{
  "encoder_norm": "groupnorm",
  "decoder_width": 256,
  "decoder_norm_position": "pre",
  "decoder_tie_embeddings": false,
  "residual_init": "none",
  "orthogonalizer": "newton_schulz_5",
  "lr_schedule": "cosine",
  "final_lr_fraction": 0,
  "weight_decay": 0.03,
  "adamw_weight_decay_other_params": 0.05
}
Rows from block 2 of the text decoder of a small encoder-decoder audio transcriber, named by matrix and row number. Rows with one number belong to one neuron. Each number is 500 + 40 x the weight over its row's rms, rounded and kept within 0 to 999. All counts start at 0. Numbers have three digits each.
After each neuron's rows are labels from the 100 texts, of 14976, where the neuron reaches its largest size: "fires on" is the input token at the peak. Only what is clearly more common there than usual is listed. The data: short read English sentences (LibriTTS-R).
# gate: MLP gate (decoder.blocks.2.mlp.gate.weight, 672x256), inputs 0-85
# fc1: MLP up (decoder.blocks.2.mlp.fc1.weight, 672x256), inputs 0-85
# fc2: MLP down (decoder.blocks.2.mlp.fc2.weight, 256x672, transposed), outputs 0-85

gate.292:424527478534543509491551456502514484454532553472532507480474524452517486526395470456524461523464509534485432505473478571482577586508515481510580517516496489448498462513514496489523482504516538487571573476517461574605458468500509448459548478462444530475463464
fc1.292:548452447475544465535494527526484556523402564515487534580525509559457580494563500496429492497528532413511482527509501448466451488537497461442413465537506501558527493514463499575484495447508511455419457522499517458493496450501534530499553490455545489555533486
fc2.292:480553456500439479582543443497519476479494497484525488508458514500496537424453449522496506500581466528509512528519477472431526462517515554551549564473480523470397511501532480518601403477505503541473490586535406506543518479519461468553537381498461489505532516
fires on: "is"; "was"

gate.517:481530536488500488524562463542459506511542494481442433502521553493550514489486483471556493528530463522510490463527568481471450542548526504476508475560550423460449535502518490543473501528523456535478466398551575541480509510493471471475461468587451480495543411
fc1.517:477439499448494545474485469576472449486525494546469476527496488503477529532534493467506511537519464501536468430491427488543507490468501531477506548530485456532481541577508529509466449542521519505505496461510463560482498551448566510451480561523492462520570510
fc2.517:497524488551516452453555513478535483448468515523548509494538516475547520498467561414418466560522422511518468474386554472501425506500530417457497470466505472535544523509558487489481549483511469543496518510466557464476512541457513470494504457483467515468514509
fires on: "he"; "were"; "was"; "see"

gate.343:553553466524476510499437466509595545490530481459474424554529495504512452456517489517492515544478494468493536577488415484506447461481486509524481513496500554408489504479469557428546525470554514444434432516473569489503542485416490535534475444534517579497511534
fc1.343:575429467457528483475418476482497424513523546518503528479479526547522504492431523429491490532511487542524497523534479489512491472527457559532425469519461496466510511418518509552457557574583485541488436470510571547430476504511552403531508508517521526516529485
fc2.343:521459510530488485536436508511529498474517530553488500437531543501411455403439496489520515546560519548486480536482488520507459505475406494473483469490513462537517546501522506511520555504469406513471491465475517519470490532459555517459540531532502504528541415
fires on: "he"; "i"; "her"; "you"

gate.373:541492478487574523508479478546502467462534582463489565538507584448521487488530439591576575463505523514444485570480520484543495459477502504484462446478459539472584488520528573506532472559512465447492562523532461467516505520497458480479486494465496523515493459
fc1.373:473460507494513517437523523543555571524456525560504490496477416487554522539443465431441513511566440457585482524513452516500506469509562491562498573534467595477480505506464488501484474458447495507546544521476502474515551517489523541448537489570509378436530526
fc2.373:556505524615549493465511542522487532561508526504502525501467537435570548523507479571549472538579454466488537453572501564510411457495535455522558434518419515486458458492457492527587514585525510478492515483505487491532509485535450495430496447453592522520509524
fires on: "did"; "why"; "not"; "you"

gate.139:452456500460494490492456477503525515525456493525527515459512540477493503430574529487555472569455489440525535521515512506481482468500512528518579561445500492463505571528514498528496519453568546532566478496470472459476616525474531565463486474506522501579518567
fc1.139:486502544527545436470511508533526500469533511409503515561524513491522451528511515495489560522543511532488508444582499437540484461433518432479489453501457454503507450537491476514498503584440507548477494525531507487529452490551523526435558567511594505438426522
fc2.139:493503512498493420473485487518495399475494513480543479452432504563527504471576523528525519570487588485488425492503494455486585475454546568476542508519530504408395496563455513474531482524498526535463528534491478501525559505513561468556523518428521497440488523
fires on: "her"; "come"; "now"; "sit"

gate.611:474532535579572539553503521508531525444486482546549480523558475516484561511466469489517535554477509454537456527501483558552484542432524375402501462467499529497487491476499532550461409495497516483532459499504506515536551503472501444458525494509501510489551460
fc1.611:455489520528447555557475532472461518471459518528460473542588478554513526466510506457565526446576495456492471464488495483489471505478497445476533523554487473442525520495505474480502484470407460547451456522454482505568539507437533461441495547564453484478526493
fc2.611:542451495511476471454409572507512466500471413517470559472510489519481539493600494493511525521504498558562536607491496503497443514517478513529527428489496527509486481505558430403562457503496529495455524512499526484507547549568485491450473511479494546497509574
fires on: "had"; "haven't"; "have"; "only"

gate.593:463483483512511458442488505528549521511496522519450525514627481549535534458464531489515454548458395486521488573467483477457474494480416454489498533437484427560488479572551483557467485612547553462458520531454485584555490509512572462509499508529464538589452495
fc1.593:519503545466500430526481484536533520422505507503540511520555533597539519416462559478501480529523450489444488546472548428451492503435500481525490482505459506541515509527528507587543446484572523428469501519470549519519541410521573520520566494502470478558508544
fc2.593:503487525496447529624503507559455515456421496524482474539422476452459458494471479460532536542534562500472511460510449479463554529452526523532538540519470559499467499468506519441559522534597511501479483495512483471449554461589511499555534553461489449476467518
fires on: "if"; "think"; "put"; "took"

gate.386:487483539494564493451494464426438561519585518537512476490592541553483498548436495500534505510472532503483444485570490467463524521444512458523522434538471464505472492552529461447440428497469479479474533541497545570521534491511544518438500491527485484500488553
fc1.386:493456465504464511500528508544543560487458487434435511467518587482422473521522523555498518502514446466496540437482509525480515564533528544451460469489501513477556411444549479574481548538488525539441466482574496564455497509492463477500551452477507560496533470
fc2.386:540481549485473529500554459443500481493517431544471498528466507527519514520443494444554504449454529463494503485487537507530460614531503473470484505507464466546483502481458529546500513572495600466459519477516488549468502469559459459525530478464446510488500527
fires on: "mr"; "miss"

gate.624:488436530498496563498540449517550434535481530494451557547582521502511489472471489488523541498465477539531518532419539563476524540553444451538460422496563470478448493554474533417436506487510488501479466493528529496418516512496479509520503514479501534515494564
fc1.624:517440453549474537494424453483460403532489539524468485479534469478569530464391459471484493520525486569488452571445517539480534545518531485513456470606512486471448525570529530429497456458541482481462479530449451481463485572515524521516509541469513505465507571
fc2.624:501512567495467477464484555421496539423449589523502490490562411471476491512491494432408502526536512501445466503483517486600492537521530513408460518547492581490598502592544541420491504537516441462510567554494418516531508483488466470466541534477490490547582506
fires on: "did"; "could"; "had"

gate.524:526534427467518442582494462562480504495573458470496453543493511520510548476533500494550475511454484481442588501507529460485508501512506516509432505549565502504541587543525477550474472544518460440517469526466529456505503513470591473458548534490531527495428507
fc1.524:461447426524491460540434545543466460492572529548490502534487497542489518492542508550430535520413488516487501445481478477581492497497439510504495534562492491480565573463501583467522467496509484484485485464470486514493531433495549470492577530500475488456482511
fc2.524:498457544498543489495440558517484537506492583497497530478469413430492522463459478500398517483524544528551495472518472532484401437483514479516513418396551523478505569433450537512445487483464492521464505450524542500442455427541495557421427491514479491552557457
fires on: "if"; "why"; "when"; "where"

gate.356:413544478472515466467614529543478465502510532513519497431493514454539430481520469516440489472620469505471525441512492488476525537467478525498523493472471474577524532471513492496537501549519459445538509494524497445475458524481501546490497528515505556459572510
fc1.356:519507490544497510571450497463479554530403482483483477560476500479492561529441508468530502439427528495470473472540509537492452467490527470494478457538540475458520490619461464560464469499505537475503507438524510574526548433483447513502533454482497461596431517
fc2.356:497530454500473445445531500536472445558418417493555482453565471440508527572497402583489488513511539481434406569535506528462506512457506529468515501499595477450470561485549458562577545472506494508457489504479472536492495414524478441559524501450537415564422564
fires on: "he"; "she"

gate.544:580500513489480473447554494487504415535488519513499559459542514445561463573527492485550437499526579441452570454467467518517525519474510521478525526482462440519550457444481494498524561546502475419577496494550489540428560455523463569483466486540579562523545453
fc1.544:530512482478480451478535504520438459513532547503454519451476555462526558499528440557523502474516499417437571475497502477533527548517501467525464555466438436490564465502483524519512525580538485426528448506516508567420505466548467449499477476508523543569479452
fc2.544:490461447537529419497488538474523501474515472471572493477465553507500566474614438515453552482516463492545558524545519497506465469526488560530433499518478462497498535539481518556473442491536568462498524503597513531408501492555528451551509479514478536525481563
fires on: "and"

gate.563:541543560557466509501442524451537427510541473577463513496502434457549569537533463542515499522432456467557479517495417547486537485479560510488490517533444564483438658510513436508493523504450471498575496436455502441521493522433514468438449514424491458561419442
fc1.563:457510462516488457397478534538497502525513419496511492489544517476528494534492453489468507488522496444532475566542529458515533506608478463493549422414527551527512406482459494507511434550532430454542489442535553508539531542567501441485558544452547478496477576
fc2.563:498517532566485458503488526472468556542472471506509509533502469471487543428517472485472465502449557523523393491527470491507568516542490462478521468510505441530442527582517497503413494519513466469522512533473444493529502531427486532495564475436514507536516493
fires on: "is"; "was"

gate.397:501525427461422498525480506505549545542504533506497502484546534482395484548525555529505472486474539531504528504537517521562552527458459572478419533478530552396474500533492480521494488539472497538520518537538498507491515485515583522508545520445447501565443441
fc1.397:550508452461524522574484438457519522462430540522400477462440427474492462461493547572429502522498531507458490522469457483432551543511484542472444554411486566497478501468553486510477447489503519489543447500531543459484513424465500415544495524544511468512472466
fc2.397:508470438445565481519558475419522489527470502461506517497509412447489463549543571466443489506465519508392512555515477519558491512493472522535402573535565500520428515491490509500509512473602544475419484488569519531533504495506469510465481487500522470556478495
fires on: "my"; "that"; "had"; "his"

gate.133:471549488508527527528470455525396503470477469477487478509505489454493523480482424524551430519438450475518580507561535456512504568493525407505465468526554469524492520495544482609516482524468411446465546540470433479455527485448507486517517528512502453534469509
fc1.133:585496492565575477549481540456494531518538521491490448482466534484531501513497546516513462485455437545475483477433529493469507514605517487438431548491488466431447500479446505430535549497495427527540565476456530464545415455480417493493480496537501494555553491
fc2.133:471570526460490513409466471456540507430508487509412521491552482502487433490483543473599480499460480448560518533500503511481576551505425486475483540526458469582575585424488523427478519508582427553483562471527479451510481471466475490508406501530502586534559508
fires on: "if"; "did"

gate.248:453490489506552520572499450466532542461574478515503475447576515528489514518516433505502533468513478431557522485511532555508500462477559393439549436492463408476507577525459486418482476493527521527510435513561579492484452438557533526467530515559525565532539542
fc1.248:525544504534540547456491432553508543502484518561520476500555466498520475453475488446442444522494487465417549520559466449468572422494557522561497564527540526492383469436455467531523509503500420456484516511537491469565568483524472486512500554427484500551400425
fc2.248:500522484520493488476518506486501457513456563508474550510538555548497499446471539408506413521460563529486436532486459501512465486544471561504521534533440507488469475494444501521488492465462543534483501487448494503502518546526498391446515471546540537478498482
fires on: "he"; "no"; "good"

gate.614:446427509537614427537526501519554541420542487562541511542536476438453479569539475491419406513546448512510514511505419491466483560483528544506472562474541563507530464589452519524466576503550386550453518506523523530513499442512497539520505471475546524532534515
fc1.614:492479430504501548461487455524498510495462602475414453449551495555530555489514507464530543498445489480444460540511512464450502551510528493494569492475501598513468562455500505500490491494491523519498505518520504511517492554485527520530519475471504522509555517
fc2.614:543573548508545497448530520496476519530435513540575469422484418494503482504519507486487461465563487464407529450536486578537526532438498479514491491480527547484525493415514553566583527507579516505459471495511509542517516486505539477564476548490484417551449440
fires on: "did"; "could"; "no"; "should"

gate.494:430512483484450516513556475468437495490558566476544593514548509530581481517495517511547510499486505535528476521479457473502435443474493486547485519514474462447538497518499538546455570481587547478488494495517485472475557492555511551439554477475502507453480545
fc1.494:453472521477509571526523527489521507483585494557567551465519468540529538525466476469466472492495466529505456513451521448468429511448588467471415485511493481505468449456491469513426546511464587448467537507524477505512441525492542562503508483538423562443506568
fc2.494:535503480509508549530450480479510537500447413548445528497524519484488450501518462512541506486491477533500518485506539530425484504529509486510501521466430518547455420479486490538550534508470477440463539500479465453515498514512515492530512412642436495544476458
fires on: "my"; "so"; "as"

gate.597:490550498531502514523482422561555487545550427459495546510555518491516519527508540550469474432477482530509473580483464616459481488556502559583521495506589525504461493473500491490477552537506472501474432492465571534506455474497522512513495491535504461476522511
fc1.597:412569475526485495521483414457514524494554465518560530511537523497492498543497457497471476532452497455511521496494526451493479474561496558496462452452468569485505578500516407491451472512546524515553512523444552590460531502458499528526471489594510466496496511
fc2.597:462412466525503485434508532489520497516493569506504449541512492515531433504518518473500559536410463440521433491434508583489532507441550465462480512491537496488472523539448578487489508425431496484481506447421559513471524561527515528566514545572550554511450528
fires on: "he"; "she"; "i"; "you"

gate.54:513401447470500500563465500489555421473540548481574487494477524511462476528435556493550473547470490478485535485536570556471524555438439527455509570504435459482492496533525573486506542527500454534547465543429511500478507528471507558565467499517571504523536548
fc1.54:502481435535524497552450451441476466536503513513522489552539483520498506500428507535519493523468477565587525494529535547453476449525517462453461514445512458517525502545571489545520484475505466424470512573489599507572521501466559511572536475547491553493488521
fc2.54:440506491481520479530517487514494482501522471563475449501482445469450486475511495488512595502507584461403454509524502473540559548500565513576456495442511458513519479508584457401538466497512532463459536459463460491481537509489536425475479533510487445542544486
fires on: "had"; "their"; "some"; "has"

gate.514:420456519566449488484572478550485429518460564549520518461424627441522446550477486517486530576507507498479554475597482550513539534509472505523501438507458535478529482448511529543497531492419507522487546519574489463528488520435546493525389525436556522490546544
fc1.514:530551528518567491506533479564521509520474452477534506521496447573465543451486509521461523480506467496472458495499544449496479412484542454504535484485501431414540527543442524464473554454542465500533610461500456505462523500553456542480562494539496515522466464
fc2.514:508490487547501451439481497559505501562507516530409461503443483484549549568425514501464459486478523511481521481500493502487513504458500498471460518479526474543556478528492430508418530534418447485516564549532517540579552502476527542507506482529479558472504443
fires on: "if"; "said"; "such"

gate.435:547425466535471552478447626486547478531521510466497524457466497443464402488467419448516494591481486522467484550468519504492433521461523511489529508482519569507474439546538460499435456492476523531511492509508525577526489497500540478475505511503471522447492576
fc1.435:512423478508503580513505497489553530568511424487517501452454506492452509486500446544530463508485458543489450514502550492506455646468467501507472502561561494527513477516477425505519511536476498558497494487499465574454554558490488512455473539496489537542506571
fc2.435:484593509535566506521524551479503498481445526536479476581485580543483541523575446483541504500526476444440525502479508509543533475552512476469521507565539440514475517488512523497498454532515459531576558519515502573480448505502469512449545466520519473491515547
fires on: "her"

gate.590:516427419482474518473436414529488563461484467495575536570585467466505516562455470501459455474442500567546547500492536513443495545551517427470458468505575488488544500547467458506524481596494478490499529517515477451501492551582410472409428563512499509404516466
fc1.590:504471432530486501480459424525497515479491482531557512525490548418466502552474471527509475478508466491454577476418567481459426562554415489479495463519491501518503494525496485478504457583510511532510538504447515400533501538503460496453481527511495497448462491
fc2.590:501536469508543523516506493470493502482487508496494426528452436562505494485576480542562498466449566481531571449512481497549588457479487473459532542483499502454476501580559415539452488489544468474553517470446530498542568476428467490543469524515530496457486494
fires on: "he"; "when"; "your"; "my"

gate.549:504525513497476526472507544558538411514509512546436502432509514520459430503544492473488428452497453462467573548524473521449508487475471499505477532548530444432507501454546514504503437489461520513518468530459584466523454489471529495525425455474460532507430481
fc1.549:439512506422450500499536536491489488515517510477425513429495500519558467545453460527492503388514525563518490511523463533501554501515476466474518548538548499504410438567540508441478418494575459481503470528491507495533600456510523513535512403489544521456515462
fc2.549:467516579525460505571421534530439521542537495444501536466505413488590458528511492530504481447514510520574562415513479480519467458576424466440590485523492439533474506471430487517402486447533459563476488516496432515514531515456444497410472472583523477522475508
fires on: "had"; "was"

gate.628:541514513453473477553545484540492526474590487445525467429471426504621569528509493516504444482448477534544462439474525461562470469468466476506536497538508519566547496524558441495521521547483485529496507510561445487440504496575491485489458508532462499547436556
fc1.628:530516513489431541480513502499560484485512479444494428516459484541469613526460563561479500481455515469472524535526570590493465493468488514474554475511512508567538471545505472466572565584502458547516451450523416477403423576483449525573454479542484462553460453
fc2.628:477580555443489506520517456435539503437501501555527582434502476476499512540493493499499530529475507486464521482571528481536448516543535497515515438448498507511504538495479510485463468498513562531510426479542520552500517448488477514534427519445493473526512475
fires on: "is"; "a"; "should"

gate.233:489468435491496499524490540485536506515504440502424524452477522507523469495525484484475551531485479433521481522525517502486542522501580561517523553548540478532438576461545508561435519548520483460508475537476617506465525489445455523453494525510536558457480481
fc1.233:548471465521527496572485545513579421449543487505408562453485543531495479508508507441501497525450545526527503491474488570505510496483528478487567527526444490477487537485501488503431577481487452516488488529470553551446481494437515523525473517526484527503485448
fc2.233:463600419490472483456499540458551476465504473501478484541433457547545528446553426532555551496532503522486505462513559570469527502495477431473456542488524508481500492493516504470481510611447444529524478508456456523497445505498523489431484429466512461535470497
fires on: "had"; "has"

gate.129:510435461529518513471562468522513429540498524458509494491512521516463506442435589501495524442463499532482543445548487460455530515514459472530491478528524483498449529551504466541467504501541439466471473547543463566454467499451513516387487520545516467535490512
fc1.129:523479494527529534531481447586554517508523485559437477511540443466504441620497508536499473494490492517584513468486555485415505490535499499526526525438450480473488492495442530436524535502515548551525592506465468486460528532450419467517471493436505516485545534
fc2.129:546504539463525486573470479442544482478568503455554486416509471555518491527459530485534486507601501469510550470475488479440525553527465529476505473434524446486548548494530466436477482455420492503553466484540582445436489529460563533496492507517493471535489489
fires on: "<end>"; "said"

gate.553:466510596466500562482533451543538493507471525525534521557467416512469473487520529541483482458513523480491457465478531470485546538514512531482515556513475491494524516471497486516484597513476498434516465441526501480523537507522551485513594470502489474521503485
fc1.553:495512511440527517512532472473470445505464490441492505517477482466448518499532515533523476510451490520494551470542456552502413433443413588505586475459543541489567531455493523532501480478462404548468540545526454512506501496486547439512366475535536481466589474
fc2.553:497564504473480524480562492477471490505587513489468595497555493409518496436501566465555473533437516434538512542470510482484458462510445415494490471565564486460508487499496443535457564504464470488631527504445509469483481501495530611511525465459491495522538496
fires on: "and"; "i"; "now"; "i'm"

gate.232:533502559529462542520494453502489432608509556523458449488457537480525532527435524461522458512528495516520504537537481559426462486499552503515534515494524569544536527512534499491462419489536528555447563437560466563558520512504512577461499478556595426480496503
fc1.232:435495468493467509533485550478543584414498472484567561491532525520495537499512446568424573504513520501493502508479510437507575474522451504551444493484486430422481440488411498527498528508434487473508445474503570431510470418538494496485473518495447563498513516
fc2.232:505478584522442497507528482430488495543552475501530521515478454505505503542517439527492495487565452511529484511470566480463437542489540513501507541527525516496465459459506479539508578451452409500596502412553553513488526391541525533491453537571518448480496530
fires on: "mr"; "margaret"

gate.457:519479451559441498564432484495479456522503469582536557492488507486486488542466466543535527524532463584578500466490515488512518528430541493473574456492488521490464497534529525475506568480442527423478475471456519522509534548534566495447498504498527522567486502
fc1.457:507476462491467471552441493480473511495467477549556544409492498447446532589468469499501551510528449581550504529462509435414524541485558511534515495457426505447517607554481502460499607447514557403415566498522582540491497538522496493458567499490483552503462523
fc2.457:508473456449494491475529486455532488493477507515433492587452461521504543533470515493499491511570492493540393445499524520515553552468492571474484581468487457518433505528428488505454557517493568538496491529516571517505527416506539482504432481528530478482454529
fires on: "mr"; "miss"; "mrs"

gate.509:565491506533471512483564463548470494473477494516521448500521493460536481527418452528543494577551549571433527509510518505496549537513458466448454599455461446517451491571533541461500466585510432470468461496457497485442476457519516505549503451509395512538536483
fc1.509:494469528517515466489492499462521521533488484469543479516531551478480494477477551494537474492448552545484481507482533585438589517469563520538617541537522524514456545517531537527489489483481537467529582505546459480509507462500447465443538506548508539538483526
fc2.509:509567561536551451517574502471510538572469496414433482540460435474471460502482489568457460444423515523524491539561535471526547467546490477562486539533468470574436404554539486490496561495485519450540590554471404544464498536492514514531474505510532501463504528
fires on: "he"; "she"; "it"

gate.566:512499437531459565516488532544515520516520521526450482456426499509462473494476497449537560464530493515502524499507484474484448509490446524497521521477508548522490473423519464525475499513537527407543506504523460507433535467543537486454485442543462506536531513
fc1.566:563516534508445492478520495509457487496526536525489525502452478388494516560518512490462490498514514491419448515561481519461518573472421508551503467443471502568479515508573452537482548561475502443484562469542430448489499535524535498534519485496447549505473530
fc2.566:569533537514497486525554447554476492493499493563593503497477513505471491548499513569522496519568530479435460499489466447449509581483461545459579511531506538499417507503568440544531500451519475522464544495482496530501510566474533546495540534484467476486484483
fires on: "her"; "i"; "will"; "i'll"

gate.157:479568429433493458533455512483463456492471534546502556477495561535500504493478465516422557544509481404530471519538480535572455518466488553440497470498533463511500476545498491525494563501515515528465449431509463546460484483505570538529506475470506468466486469
fc1.157:518537459439498464510494492497467468459418507537540503487490522483448532506492435441413512558475484414548506487518497536530483493472500526484514493520524473500550501567500450552475560496544502506426513423545467584475574501502555504579528467486461465512507508
fc2.157:487497481511484463484536514424474512477559439447527510514492475506487504481531465556598504497497505535528497521511497492407511530455561512537496449525532594515488426493487466493454468507472485552456459537544588529521472527457479552467477517550503493500518485
fires on: "mr"; "uncle"; "sir"

gate.605:485424494515514505480556473528521487535450530511511519532477486478505469543464561537529462522537534479540410482562508544473510557473475471408548454488482501550503507498427543474459460432512483452468496424521432528521471611447517452481489550476463466499501503
fc1.605:488489511436479442531487553525447466468545482511441519512559535510508528450527446460439566470472491484482576500546590529493589527520542467545510440472572512516471439498571561553470507473490439549541511525509516464546557443538441500498495488474476585501516458
fc2.605:491467515536490476521501519455531509533513474527538561570611451520519508498457463519534519536500473535484526466500543467520458431460442438486507498478465530500527509462476437478471546559526432467493505524491500494476511544531445541552562515520515554551468491
fires on: "asked"; "said"; "was"; "you"

gate.33:482466489530501476531511510550540546556489462534483524563483424471468580425534521548536558485539470521519563478508502545477439500496466549415482514516557446485493544513480508482425496502507448453551520528535477474547522478463497516522459482463482500520527470
fc1.33:490438471512538492549483469501570503562505494537465480549534423477446566420500523498473477497488472510578487508521513529520512457490476474447551447463564537449478536506520520452465562552549501443490532520556449450495509516560456478534513477456469472496528466
fc2.33:509476490477495520457520487441554469499492501472474478443527456495505520500531502462488454533499549512485479531374439571537492539475526486533531543518462486568470464510537485466510474498476548580461491435490473488511522495552504451545479494568483446391541437
fires on: "her"; "his"; "about"

gate.500:512456486501438453548491546521501474536499548528486527475502546588503505535517510504500472503527562423520460455453561481500546537412520515410575425520492492520511556508514486452597452494570471559494478547458464492473496432500490516500528525467476507500509503
fc1.500:511451478520513482450510530496481559472586477405479475534532476437487494518509445417514445452497569522490487446535506465535479475499538466512461617489501499441518454515434524461513491347433476554523527439464552469541480483546522556502511541463501530526528518
fc2.500:575431477468574495559449477539546532495521436560499511469534512523479479557550483529549529486512456510524545554498487540490464574524472470452486462522480537524477484493535518512555536484514522434493460557528470485440478492468495522511551485453497481454452508
fires on: "mr"; "not"; "miss"; "mrs"

gate.636:481473454482497523579464489507528510465462571465554513515568486505511516548465479481511478442541512510486541561435466518545504573463552433471439498470544509479470458522458544502466458502520512461491489489499572492557488456474506471455401459547601547526438548
fc1.636:517521494539534464568497495464495409525470422471523440496490494542521516519561462547502507509474442544526558459458494492537571415490508514521454431493487472477446532485533464481506580493488548513530533439449449503503550524504430442558509519516420537476540473
fc2.636:523505465501408434525581498502517542504465472455501470476518538528457590547505542476520513420474526480457549509500449567547543461463487452453515563423517566507531542501435523504484518446463549539465522501563485498525493560463447504471505507510534481556475491
fires on: "had"; "there"

gate.301:501506544563470541531476492502525602523538545465468512516566450514528472528446460548560449488541535479474505481505513547494456512431479442545606489455528493489429517532511491453467517532509470491509495524504495504539500435531493487540461580458490584499473543
fc1.301:451561508436494421463443478502468523526511474524494457474493554483459556507513531518503500492504475520563491476446499458537554467551548472464504456607515471507550508422545401527560489480469536513547449477470470492472519503463455480460499491446490512485496456
fc2.301:458512532532566566524514522544460495573530537495435547531501551507467513529450477496446455547483479493523610544486537441474486506508434488451575432511503411498446509466501504526463588538503516543496538530509510521502563421516533494466462508514516556502485474
fires on: "did"; "do"

gate.471:477521511502551504570460474576520497500523498515414566572544483458529481517539485459515478528524497545540522405436507476568457559473453500495492519487488478484528427467544482491416505501498628514485482478437637546522496548500468542486562594502516530486486498
fc1.471:510488540439511489493546521480376493490508470435515459517580412465529506553580436491565531475509521470485509494552437445505482507514516499499538423526495517499520569492505537470538548535546436474529503487480550526474476441519567533469508486507539489506502537
fc2.471:462459489452459512470537536497427489532449504548564463561437463423531505516523532474439462477511484504537489447467523465550437513449484495532516535488518564524541476525474468521433444486475540438495540523539516510429483482614544531507484486448446508498472485
fires on: "<end>"

gate.50:514503490450466506580488544519490459563528561511526543448479533463419456465422479567548489484426558471451495501422516535510516470465488487549493462468410570481486558521532462495479433548562542496471490549604535461512468412500450454474514518478454602471494531
fc1.50:455407517574523514521487556518538551465499479439533479529558490471514459463485516455558490466465457485465463528524431510459435498537504501498495484437562513517467477495523471497474463556502471448470475514424558539514488503537464498480468499574461496437477502
fc2.50:472513475516518488520424503433520471497542518473473531421554439503561508372528485516519428513488510424440579492439426503523514412505450434539451520467463494467476467482457473460560551418460533522548461511493492526473523487514592521499437543566524498496525482
fires on: "asked"

gate.255:507503494504527521480425454437501494539530423512534503500465567469432537505533458497508412485525554538476507472503479504528466539506551462461473438561467463517500487485497506546497501559502508484580534469509443453527429529485486535470435510455531502471533579
fc1.255:502492535469537519456501432463530486494494476480514599461405524480561568537530458456463505521467514538515409487507495444526501510459498508532456444505523532504544484440527559508468514385549526506451462455471555510547450520539492459500443493524580518545493542
fc2.255:389566549534491452482452505483513517499521469558453529455484496486511580438529509538484464467481585494497486469472498456523456514482478455515504457527610502565533416517460547488454468483523530527505453503501506628575458496517515527566462492515536578600470581
fires on: "my"; "they"; "but"; "his"

gate.560:540413489495565502442496499474547418500495502501528460473492541559444520399498467435501527514447459590495540571494508509516553554438517506481474440481533476587494477462556492529553448528537497541538382496527574566496424459493540436469468446555468432551475471
fc1.560:501460551472533556481534548460510467489477500491389437459555542538474486449528510485449554380502476513489528559512444514514464509412569484499540547548458496516497442439566501492458483509583501564578479544559535521499416437481531468495510529491500464520483555
fc2.560:533471592549523461540538513512484510534500461526491520508423489454462462486499513550464475510430421445529567506514522494457537601509473496493529531486543543522445503449462456506498493504567467471505528486523433532506557466454493550449472431530510515499452465
fires on: "her"; "one"; "what"; "that"

gate.20:400509540494513497516461503481450447578575526580475523464515479501516488538493488448445517491511431516511550479487492508458502531401436455495512509517492465479504542465490451452493464569552569500504550587553499488545379481414509528554541524541526515520480472
fc1.20:534498572588518500489521493445506483489493498500462487444466530490515462553537503508544504527501394547468537510564438512522501535478526452506495420527536460439517490478437475460484491468542497500532544490541490484534522529513485499475487496525452504536490419
fc2.20:472531473537426498548526520439497526493507500504508570440546548541481464510437471509525519519580510530508491484493465416454529405533500580475511529488562552376526535452571486444525519436559528506546470411457543494563544528487540433529511482486504418526565514
fires on: "mr"; "mrs"

gate.364:517467442484432500539499547470430521445522510462493529420449499559553498545460502448543528476538474583556523487600444550479508446466464427513585474523462549512512547509436563553528481445522539515500431475465543455448508476471505533490521551481464429562488461
fc1.364:533475539564567469494464493532542510476577497479559458463472525436532410491502447499490537412446569437492487443490509483490479460454572579545424521497487466500468477531505512444410480435501475506488477513441505549531502512532530491516565471536525499469596543
fc2.364:491449527489513564544546504478463489431519490486570485437524520489438427476566487574508539499478453451641438436517574528532564608518469530456478496475521538495487532459515490464469506515510460521487548427456546503548525503474510535533481449484484479473471547
fires on: "her"; "his"; "never"; "my"